From a checkpoint of a small image classifier.
Model: 4.65M parameters, 32-pixel images, norm layernorm, moe expert_choice, num experts 32.
Training: soap at rate 0.0025, 14900 steps, batches of 256, held-out accuracy 99%.
Data: trained on capsule endoscopy frames (Kvasir-Capsule), 90.3 epochs.
Rows from block 4 of a small image classifier, named by matrix and row number. Rows with one number within an expert belong to one neuron, the router's apart. Each number is 500 + 50 x the weight over its row's rms, rounded and kept within 0 to 999. All counts start at 0. Numbers have three digits each.
Before each expert's rows are labels from the 100 images, of 14848, where the router gives the expert most weight on average: "top examples" is what is common among them; "patch colour" is the nearest of a few named colours to the mean colour under the peak. Only what is clearly more common there than usual is listed. The data: capsule endoscopy frames (Kvasir-Capsule). In brackets: how many of the 100.
# router: router (model.blocks.4.mlp.router.weight, 32x128, trained with AdamW), inputs 0-63
# up: expert up (model.blocks.4.mlp.up, 32x32x128), inputs 0-63
# down: expert down (model.blocks.4.mlp.down, 32x128x32, transposed), outputs 0-63

# expert 27
top examples: finding: ileocecal valve (100)
patch colour: black (45)
router.27:450554462462445562518390508400435467574458540546510508488471522527533522483501464383417517481478565569563506430433617575542542479401485506502532579556534482428559491440526492525443538455430427
up.22:590495550454510548537499455534517470507493427484448520477482428463542473517518614528581574485605469464515584513556525444446528548521505582419442515467474506516538417446502510517514465451480484
down.22:423453534553314565516515420459513460441438465491523509544454514460464515499502543458521491469537522518500425531514528414482520551520533485475459506517488457608562570460575460494535349509564453
up.23:454531548482515486426542492548564519542553452582509599508477428469446443526503516464504475529391460470529492497480571628456509520505557632510484489493552517438467466543431465541431543506516466
down.23:454497458526472403437411590490511503433493635482492488649468535585450459485508497456523540515517557474487450494451456452518511508520506410499539413415471497478420505511458489456503534476524489
up.24:469452571510515538435543512491561478565376567509508502468415595464543427520574438509452503501521437467511465420550464559532578549474524509519540589534462612543443574510528482454500452567521534
down.24:671550576412479504481479433493495492451547567475553472486466474573486505636471496520458521556411537460519607445470579482517488494456488463521510493507527515429574520479500549435504457486508616
up.25:491563493570492555430519464618377485449445515421497464408564553440577495491501545522529560545386510528554566512527485494489526410529495536551433471568517455496611519528486457446474618560501534
down.25:553493509465483489513609465454481533494477429638480424507460482600470561529497444530528537503518488526452486486539474476405587523426481504516534547514464525499569528509521477397605446490430461
up.26:456521543437547552515318464571519458465530553398553475515475475566480447491495517493438485530477551537450407490533463535467374477614466509559552443502545421483461446464432431477471525575475475
down.26:576477570537553501624533408478513541488476521525415541484434502497458516505455580525494588516514440440463460449497526479465545501561481486586573550545414523469547566497584519579469468469437563
up.27:469498580429570460491508484477614406453472628420541552549442439489532530491520462563506472537555515475542531493489564475473558494504500527518554555455485498504488488491448433453597559599466522
down.27:519526509458472490425555536461576516552508484479565439500477421493522623490480382513491496471550515510537571526505512589442577556503530536442444498449467540440453450418572453516571503543468610
up.28:499581556448514479540460592402464564468535561491465506508539464475484611485555627482476513496508529534521519549465429599538532502417511484496560539554528516487395494415534592485547480459705544
down.28:508549560527460520514578461492512367510572510483584522546405438531532351511484484504534525579515441502574482421566526505540556537536486500513466461499569600566504480522469440624567506488510446
up.29:570494562522589512477571553582568529444579529553437580499579546489525489524425616507491490396472477520510529529570570462517523547509516569574607435463545435608491535482438511490520497516494524
down.29:529583543477466489508432573535521431453453410458505532529510513447505403550495520543514469479391501444551532534518546412540511441527458465385492355559448557427525444539488508401538437495419595
up.30:445515606547480477467574492498543525488479467546542385517484441525426554480512430438477406440484516435575565464412492586478462444586534535542469448471527517538568458541590528546588489521424455
down.30:462575435545528546561439484567387485482510516508567532529474548516544532605469385530490523487557445494547466478524500464562528514476398343410541480496429522565468545546489569516469478504469502
up.31:498578522442590469503517504568470502564476513424561525595497561560593506460468529516481594537481466492502549512489640565561480448571592456523475529444508481520446546554431466494467477532529458
down.31:510507559500518408467445510486521573429463505548527542397540372474471549507508472440493501499506543568455507482563511458400525547479531573548533522516442464475514584495482514499434511523552580

# expert 28
top examples: finding: blood fresh (52); finding: pylorus (28)
patch colour: pink (58); grey (27)
router.28:513463426426525439448554503511512523466525525458579443487425446541485417509409516457529430444499537459451455574508518579519490424540534566516426477491453508572549505472571444599556584455612521
up.22:522562489506544508474491459518544509558473537415529499521443522509543539523559519411448454512553423512486573490473463501555454453460498474472556436409527520553351549461467544537562501506612448
down.22:478519506474450593461578622480602529502549541490443435482534459569491447555484404452595512438407517434552526467500533512433511475564490364477459544491535439435500446441442557450448495543462491
up.23:515514501430513441393476561510489461493576475473601483514553434517520459480551515518455445574493485566491478435490520481410486458555514478450529445460529514524595435510479527517510495395554411
down.23:599461470494506407512449519479467484487573506578430424518493532478459604403598513544462530513457503452467466654474491501479506489568445563550451500500549515512436521552469536461503573586521504
up.24:402438535542470557537527434575446479504460571513535466522521502458540476495495528592592530509443485431551401519389591431458491435511519483432540475488390497487455480529465555409456505439383556
down.24:519521445458615447473513460459523418521507474482415430450455474516511479500481540499438422624481498515519564474519563512521566536458488457565500533530489499433501591546464537518496569381527476
up.25:376508480474459533484510571587497477520566565420468566498535526450556468507446419499524477554559483405401510524480492539491527501532550529419514454492439495472458511557580572483511529468523454
down.25:488500481515418429570476514438502461413529521439529575503511475523436502484528464471430531555465498539599538534458469498588519454515460493576484566538437547505486466631561517553555468417385556
up.26:431500591522469584427475578473447473443488487503530491478470553536449551407526527509462560458510478493496557405569538466549512487469540364533530555533476570644487533441547550428471499441500489
down.26:488490479450532512538537503548524539502542505484531464465438527430559566568432454512513608602582490564493445543510470501482490389451473547519516507540554415379553418493475493647464507469506460
up.27:512547512521606470553522499520571487489506464580432528450545478513400468588504534487509501516537519461495497556529427500477525515583462547576444434499444500479534490486553594410557505503661552
down.27:405402460469386483551469456510491507530468527451660446495419487422447471500505549475455512541511455517552601407541553461553517491450521576422445455452450550482555553421429388570514482445607543
up.28:608516473542482511413403490527440525635501481470549463465532520498532522561415518502465558505437509449461372550533491472457460474492498557516445445515431551643533446464515475418496467466513498
down.28:484562544467516467545499445512495535365547512431492477445474474514432593446550503597488546555475482426460483500555497418474551506602411530547495540478556506553592510482419533417454557541492511
up.29:515569515477425523463468588499592540406552409492499491411481591425458563462599490501585512485527522485442536501524521509542481478615541595456400508597479589469548498526534556485488554470548520
down.29:465415422511581380486397512509431466445479454464606551523379534577556513552478542596460567536571461546519537512501460482559553476531526482495510403540543438486441448458504562504555543552552524
up.30:420443485555531543570544525586399501488461434549570513473460526508495580568487432547517497491517474437537407461481505497523466478510544558522510442625504521511505482582500570511534450575434528
down.30:455522450526571477609468457433482459547545465502587523452532529408526508493537523530505495520537518453416576446482468414476478449473518481507459476465358485557509531507427571563396507465481497
up.31:497583547423567468577575528536532437545506536568505546520477456477437498423533540495528515459571472559542369547529469495517495527385518471591430515544553515463453495546487532521448613539535367
down.31:509479534509519533425478505434491570534396502558456650551477489589522491528469470564438494525485524537495554528488574582552465537477560516533432400443555494533542542503495442486570390404547501

# expert 3
top examples: finding: ileocecal valve (89)
patch colour: orange (30)
router.3:510540574601468565499540588607571560465566455550453457513521478441431555571499530501577475537612519484569428512536432561530433529536456517418455491444520462500476587602490418495491469470522377
up.0:492540552525468449623492466522450557518612559474453463497534444411469514500470548525537542511488485446491566469363565528488478489560508559434548487360560433459575544488501579491544451511520383
down.0:434532508398462448519487500450559507493497473498599500508459522376513440521505542430611456464614475520485491529663569511510609479543513579531466497514606494474571530553540480482480473521558464
up.1:518497497454490532428474474617499521573422341493538523500491566525526514448547568543514429638561452486546472573474454408455497499491456497560448492539514493470586551490495455481531578482524507
down.1:456454465517482474481552363471474492506476559509525426473518589519455502504486494453457577499403517447577472497531510542528454491520474482469570408528389553498422572442433470540498485484480574
up.2:448423452453525504477443540428495536515592642507490459457434522444509588522553441479417549498480456432437428500482509474508518569471429594498513504393572534490444442524569480454458459527542537
down.2:515504381562466548451510502447591525428370430499546551489548475404373522484518483532468516445562492507463486458498521483543506457526464447543472468479437552553597478580472501502477464444468488
up.3:507541490454497583492495482497442383534472414525585584506451464581492490530476539431474527476401409510469517411486552615602547520431513546515481500523533553531475546444532449496525559462572550
down.3:509460539516455384526551536521550607480502545482485501379514491525438429544503478530496422499406565446522461438564518511543584510521444510565554460495488554483495542514423535496450563533507518
up.4:538475504515519455476401430560483524498572508469477484424412425422376530527485556511480522543595459529552518487478499437568518578524564507465537469495536504577530448542506451450535474424513471
down.4:509466450489458569510520502490520515502359478490557551583578542505589414553499531403523462536504485643490457561579419502424598466540512580398424422521534464548430535571455514452466496444467514
up.5:510491461414505562439481507545372545515513485396549477507495514542465439512403475582466498574490569519529571561449466517484561482517472395510473494480549583500499477525432426533486453520527533
down.5:485525551624567485546560535514493425461525521492548530517526538539470486528424546533422471526527501555494471469481486629551552530488401461457649448450513572593444467453505533481423527511600509
up.6:593441521481446481533522534574471460485554515506573480482518511439430524460472511492479504472528408427443452518539498528490486517511449504491437599487551465496502517614455537518505448430454501
down.6:530496508470551542518572494510525443489531458453483474487544497435562407553446394466544493458543543526463563532467458519586479557449459527535509492517551444564469534520501446541493472447565544
up.7:474485516518525410511606482553486542397536494416446409537464545497541465491454511448430532527550503453399513437460467500496485449397557553538454451588525507416455453538566479592466391542535462
down.7:531461447488416471517418483528520421446536525590556557485427470476441460484547342515450501495536489523621490566439495471477501551512394424541491531486476490560440469478467474554506475559550482
up.8:405553465430528540505491456497529398476528465629540609542494460526508482504493556477588449520392558557545596501484534463536428497453511439455533461568524499471529392517532479494487535562514432
down.8:500500481552494587518469485463494496466556529507526586462563532486563488534559530491521541503494532529527535485591497505533464446532502408535565513480484518417518437448619624530422578507450477
up.9:475426438498510495466522541526479460461487412465507545510373439454519532440541452605456537539541520479543591545556510473496543526558541511411446505528457448440450587515484451589579442487489407
down.9:471535560532439542472521444503540484479531529548471496501424528545477521435526516422468482488497547475551475614536479521580516414495412509518531462481458452608547433560582436422424619560512515

# expert 15
top examples: finding: pylorus (39)
patch colour: black (33)
router.15:406609472526491538489389433427501440510467462550489502566467470439431430505449454465478455522461462411497547439497614497513504448530564508459573515494541449536571516396563503541543486576510450
up.22:548472480491505491543473522406525498497480530524515499543556491500504506485498529404542444555559436609480542537555459562550464499512490394428537453530467460429403433569491513507423528541522473
down.22:543550377550517538457446536503475500513410527536533502442503546532545576583482507543459477498506487509475494441463526552516471509472418414491591503542584516486511549429413554474487556460592530
up.23:459536542448539487483473477501457570499510578581488459426566549550507489476461566455527532511580517420533570513462563480445542454487557504427461502569472488530469511566515610436514463485530573
down.23:493526501637431476494432508389458425484429528389483493533527429608526494521508524569526507464539498538604435526444500593542528527512464415445531416519467567479460466488488446522457443489493517
up.24:505529501515455462445549525464511553527428569474482486528484502450494505507426450443485560479590532462536585424514550480499445497512592442458481527481510447446494478555488537533661433482491491
down.24:486505465550514321538440520457534461568433506555476562571617562537461447502487529518513486527456500492543495520513465542516517493557504385493480492382547455550499538508601504451541426531464528
up.25:480511462546537553515445565505491498519535508520573441470507541520533570392519458389445439512451476465599461376444502481538535468527452487430558516542521522520514536483544428400501508593418493
down.25:532531469455533548555548457525509408566509567447468444454526516482508425502489510549494518563417530456519559539493500463486567510505488542541493496447380484472403580451491584449549456456493444
up.26:497474533490492423566537524477442379504563476497470534544479541448448515492519494506454566477410469452524518429486453439601531537424526470472534559515572521554505580454500448505499561444552531
down.26:465530519418513497480478553600571517552505531592569399470575346459464548527482565488493530478464459499499437425411530484521491609443533538491510427509478527529462533574430513455519540435525461
up.27:456400525530508540473463488478519388494512586397596492460444454595468528442495522490427392530481542480532437425458528405507471509401460518506479538505544538506425463537480420543594553491468470
down.27:561465466473597519538477529475452540514618479460447342467485463442463566521581529471529526379517458552495524534465575496469528470505547564472515466480396504439411477453509525500517642514476504
up.28:611436424482461504526491634525557464464506455428423492486495489469501538582534523431533464569622571495488474510533455499503547568526525426441482495563398484455489480482486502577539576528412443
down.28:540469488493450517499515541484517511555499514511553475499496500520475581554459515577433530426494505462512462485479419412565456603517536451520505566501509601513534380489440455550525563536523576
up.29:427481438418475422492558469392429554474532474523392538540451424568523472524538642487581453537557530533404546557469499547534562497427375545469459469540566503417551493530588506481507478506480483
down.29:524438519497460537563528523474473479469512539495533421531422534477455528514572461527494542449498481470539483422486524536512591502556432460446567507490493554443491470534514513424418539477519500
up.30:526487506433496488560473508545515492480431461409548517503510484539531528508537604505504611584445449504483551505468574499424568533486470494449532451510428446462448546506483464419511569466426544
down.30:485479498495474443475487458504463490501439515519524440499498551445474437447490491493543469479509507557524476458460575485475587489489524520450554524508385503563535551457435457558533522488565527
up.31:450400490559503577478448606463464514458447497426528456477489422517495495530436504471462543552559653488565501466561480452517514568434422464571492515533562493481505419487491504561543526515404525
down.31:564507430545496520553563451402521536521499525564504415533520525433525372482477438484492528421592373507515551561474505522515527550593562553555521516484497526482563455491450475457583490646519462