Rows from block 4 of a small image classifier, named by matrix and row number. Rows with one number within an expert belong to one neuron, the router's apart. Each number is 500 + 25 x the weight over its row's rms, rounded and kept within 0 to 999. All counts start at 0. Numbers have three digits each. After the name is the row's rms in percent of the matrix's.
After each expert's rows are labels from the 100 images, of 14848, where the router gives the expert most weight on average: "top examples" is what is common among them. Only what is clearly more common there than usual is listed. The data: capsule endoscopy frames (Kvasir-Capsule).
# router: router (model.blocks.4.mlp.router.weight, 32x128, trained with AdamW), inputs 64-127
# up: expert up (model.blocks.4.mlp.up, 32x32x128), inputs 64-127
# down: expert down (model.blocks.4.mlp.down, 32x128x32, transposed), outputs 64-127

# expert 13
router.13 103:523502485536486511479515480509507522508523493473499495530525468501511507537487498499533462486550502509521462532470511529472458522504501496499474510546499486442472501496442500477531469460478489
up.0 105:473546507516444525512543499539536477491534518446549527476524501473452517495495530457453471489553499483462522510519526478505484503511478512510480505542536489507488490545519513493511501539506504
down.0 101:472516485507531522522539477504461553484530499508481476498505451501519484520453536508491447552492467493520490490493474467452513524504502475518499460498479538459475462480475465536482499488468498
up.1 094:525507528546462537505504503551475469448464512498485487506515510484517500493510478493491499479508456513499458506492462487510517543517486451497476513485522486577466490515536524467484528438463473
down.1 093:489540506450493525500529547453462510500484503491525456526483473534477507465497540537505518499522506518496516507454482457488501498509493503483495510520515510497465503529527504492523498543483482
top examples: finding: reduced mucosal view

# expert 24
router.24 107:518523474454517499533515501472505500467497535479509540456500463490495494518488504498471526491508496466464526457527463484541523492473537511517544448467446530528498502466517489543516500506502465
up.0 106:507527512545501538522488502464495504505510491517471524500515487565538513474511475497502485447524498489489483524496500515512510502521475473477548544506547516498529480540522488482524521507483465
down.0 102:504500507528471490519489476506486494476536486498501495519476483440482492511485469505514485533517471501482470442469493538513526495505508538564455484494484535495542521482477506497515477468534490
up.1 102:524500491466474481508488511481490522516477533510470534467515495481496514460474477478518460468531485524530470473529488496492473502505564471522475516499490498527478527533579454501510474521489492
down.1 106:513477518516500459491482489469513472520493454489505491506497497506472506534533498499512472564564483512448499460558527498466502461520504509496478456518484485474484502497437531506500520534501508
top examples: finding: pylorus

# expert 6
router.6 095:537548486488495519518533536494468491505501534466521500514487482490512561467477512474503497508532483486464497489494456509472506489524503482504456487494494511490460504519459513520538510501527457
up.0 103:493481523493498497492469529513515521509516504478495464445511525466480483496523474506527522488431447513466561492484462493496456513528513547513491501515481507511503461490459488504516526500523528
down.0 104:512539481521532502524509479500533498486508478499509515541533516512494521493509512480441472474506437489501532529474476522528520535507496471510454493501476494522492455443530514489494553497507493
up.1 095:458453530493494503494476456471520516478557495512504522484514518476477506512513500544481553524501478520517463480526502463496491467529549514464522509533471529458543440461451502481507493469456480
down.1 103:506485493514472524491497494547497496500489484463531492504480460507448522495503522517500526509524485480499557510461481494491506531482501496463526477507482522511481530501519500516461456529542469
top examples: finding: pylorus

# expert 17
router.17 104:506471512543491506495487492448495527470525482506463494480509515482543533508514504540535490496487495485535478501501515486507466510521464525495492517537524514487455503490484528488495500523484521
up.0 106:527464505542441495537515491511525461504488493495460512513517485504504470511491559539491525506483539516477482479505478485482524534499471453466492532551465481457474518533481510484516476520497511
down.0 105:501462466543499516471513494478490520477527461523503497514522492506553496513520486504526495527492497525506466561476505505505511541515474450521526533473505480513501476490517446520508472464498443
up.1 111:531472530499508525508483495459483457489533458508472494509468526502520460519511500493486436526472446521483491515482542517558500470507471477481512497493456468484510467553500518489512530469526485
down.1 108:488521496482501490538471508447500499538490506470506538536469495465483501525478527477486488484530516571468479523527492490504489520466493534518516518488509486490523483509483542490516479559490509
top examples: finding: reduced mucosal view

# expert 7
router.7 108:497488514500501545483471505516525526497459520532472503492531542540493474491523498497522473520448509505505523463522498442487518506501524473483524486510502537473486497457528471489501475460471473
up.0 080:468475504489474483469520500533461500491472489470495461485509497487515529481479566494542497506482496509471481507516507530501488504494496511509479511557489501497500475475511492484460518469488531
down.0 085:437493473491499508515517484516481500490536500531510504548481478535537517498493463512509539483528493467504515498479498488512508496482458456503523515465467437508532480513504497498475493484505464
up.1 096:461512480524453474488517489469500515522522508529455484515519546465472540503536522510518551512506438512519475483518513479501518472503483521490475487522502471502495491494520519494473484494439543
down.1 097:520547554514504479495507465483515486523517479495463490475516481552530509470494488485478501510524479515443510522493465512496541536517534493539487474503522508498477481491527533453487455501535506
top examples: finding: blood fresh

# expert 15
router.15 092:503556541511505485532484502491501525470447518539481496527504508473487491534512508483507513535486559490487511489533476520519501507489512524488494499474465552516547516441501500529496472481499499
up.0 100:533463502528509530485516472466470505476482500505509537493496503511483501468520484508481493560513513482512519508490488455525490487536507561493501517499490465514462500520542519504477497457476481
down.0 088:512526479445481486523474523476472536512550483463471529500487523496467522501448493499512498502494501461484490517451448522532446522482458500543481508468497509468547511447485520472514491481491486
up.1 097:526532513501510504477498526486523556502459491449531489525484515479480540537507493506503514508515537512510499501481550539548449514514488495494510503486487525503526478484532519508467484509579490
down.1 084:450475495496450500516529503469537494457501517491516497532499449501507461525476463488500508511498507513529493541527511465486494527494515497521505503528521518461563473475471521525541500468502487
top examples: finding: pylorus

# expert 19
router.19 103:519526495480498507503465499501488527493482533512517476507523480531466484512483470459505489524537483514494477478517485456483508481464530470486504503490507501493500502503498440510545496472498505
up.0 083:499511470507564498511497458460511518473499481487493500479465474491519459530503507488542489480492500488519486486518507483519548547478529458512475535513436537542527490469482506499513495508511482
down.0 086:488502449532493484500534492523463491515526481526480494477530452469484504485484512460497467482518483512491463552543491505488516517506536483502556511539510494514529474495498535552511465528462477
up.1 088:479516508524505497489460526575510488471484512520517547482480539542503518519482459513499547529498498441488504486499509498504518519509528488557515467496502459476486484512516470476494498491487544
down.1 086:530500502456516511508487480521494517467492522500485533463480483481493524545502499513460464479518476523469538484499526486523523504468508498507499525491502532498525570439519483501480535504499580
top examples: finding: reduced mucosal view

# expert 27
router.27 098:517510515480485479526531533503537522492510486487532478511490472467528471530513473476494474505499522475521509500501521489522508528521509525473488523545498498457547485512517453479504452531528523
up.0 096:481507482512506526501531501488507476510529516500459511537463471494514488495530479535497523484479514499499451500534441514505474568535512453522516500519523491553497502481473489514468508489512509
down.0 092:521522491530488471490468491501497499464472506478550559476515464471463456465471544503516505516494494489489488503467530475515476492515518530520487493512486511460493454506484503500490508503465489
up.1 111:526492508504534468513479540512547515485522508483510541522480489485511509502501533476483508484475514479480532538538500563521481499526471470500522521442513503519472539494472518504512459500511491
down.1 111:500512513471492459482554509521497484521468489480520513500500488476538446505491527546534515451469487492512521518516521536430511508487514509505505536478478491516506504496506495444499518497469498
top examples: finding: ileocecal valve

# expert 30
router.30 106:517491553478498522522468511484522477500526515508481510509488516520474506497530531499482494500500475509462488521485474485509526466519538472455502481553465534520542482533459481493484514534470482
up.0 097:469512509535485543494494521491516510516487509487462524514475498498543511508461518518492509475478557499496488498508474467493550516508514504446531496513543483473503500498486520515495516523478530
down.0 105:466502547500508525505450497481499499505515485471509507483506490458480453500484468505500523492514455488528524545474504465523489475445556518507508504449565533485514529532566500489498496517475473
up.1 099:478479479534512495463563503526519499478525502482514501503495493483519521493478530518511503472483524457452535524546522446482550498512509454517501514480519497503505495512525466516474482515544505
down.1 106:522514510547487466523471434477507472543487513469482505537516522538467513543462475507476473501514563493526473563506505500528440549499475520481526512480474485511524501491513509472518448487477523
top examples: finding: pylorus

# expert 28
router.28 107:511486507557517520492542480476477466493511533493460518495511517524525538518539513548510515498466479481492551482490469501504516504490465490526480500507453498490461481476522512477459502462486480
up.0 101:478528512502532488470502488483487504505459490515534516491438507457537491491510474520530516488504499551520492502490498512545537503510506514472509518549526523449479487517467495470505490485496545
down.0 088:473490474517471547463479458533497482465490546474520493453472472528495521485545511482484539514537483471504498491484468480485457503497482491538500511481503537498496512544496511481492484470532478
up.1 110:476511536510525513502513502496497480466483499533465522477520494532489503481498482542465534514471512502497506487517455523475433542503502478490461471527468472540473478488498535521479447535484472
down.1 114:505505502495506492528494508477523430485501472472473518522510526504479461506474493479484534486545490493501543487493512522481467459485478551464477480453479502467501509498491486454467481525466451
top examples: finding: blood fresh; finding: pylorus

# expert 3
router.3 098:536485478474467533496500480487492462510471539509481503484482455510493508512494548488516489491498496504482465500471455461459501514460492497464520501496495521514517521511498449519490519488502489
up.0 088:569491480483521514477487473464489532482475522484497471447502502459508520471489499474491505497501491514510499501464460466510508504502509509517488484495521485507492515443483471514482470524541527
down.0 087:482570496482484500491519531482481485519488482530485496483535532505484512539506458503484485482501499499493473487560520516494511495493534502526481477487473506525537518496488508518496506472435473
up.1 080:493549513520501498468511510489523553446526540461459523486510486518525466484501471474474494484480535524522523504486498506488526482467488499489460494506495507460532494462503509497504519534454539
down.1 082:530508513492521500456498484465541488510466457522498513498506548500515502465508497514502488514502467530507534530437465528535522544463507489511517519517532532486456461476502522502455463538510495
top examples: finding: ileocecal valve

# expert 23
router.23 096:535486499511475463478500491490471529518488464505525488500492513502478494531459479517526471531528479497550481530495530494542459503514480494515478501509543477479513524539529520472512510478549548
up.0 114:504510483469511453516517543494486508494471430529491491489487495434528491540456507489511499490471487506483521508500475503515501501509521464465482489478465545487469526496471514514448486452527514
down.0 107:471533555504522514530489511475484490484494506516520500510468496473480497487540514474508519537465476451529519504497478533543511447489513472483530529544487509493540452503525495458509461488492473
up.1 092:524539507535468461503474513473502530481485502483496477547522507488502544527469454484518460466510465508474471514507473470502502517476513506534471509474506505490471494483472517499490476505495510
down.1 085:520451483484535495534561529513479514469539493547466480488511528492494491519511533506491534507472548506539497537488491526459511514498514505510497517550500515508541541474523499493485490484511513
top examples: finding: ileocecal valve

# expert 20
router.20 105:481493502500461481495488454458498506515484483533466478494539467504450474456529521533514475501463509539507467475440506459469462532507507489483518477492485502482486523482491495516517466494478516
up.0 097:530528506489480537483486516504454497530485469538520531533518522512515480516476467489465510539450494525491514523491507547518489478452516494453485476498520510475514476482479523533506485459526507
down.0 103:483534494556512485532498489546531498498457508500450473499503521484486518494499544546475537526508502504475497489493499497533466482528470511482514470492492501509541498513537523497512548500492507
up.1 085:521496477476512518496467508481496464512517525518479480502484535488532509513520501492459513506486464514499547449535535510437527526515537496482438464503485509518530492486524456505542525530506452
down.1 086:449470464500497468521502498513487499496505492481549519519518515473473461435496569497530502472517493497519478526480529493500467531499477467497503514530461496511496474495458516494474494530473510
top examples: finding: ileocecal valve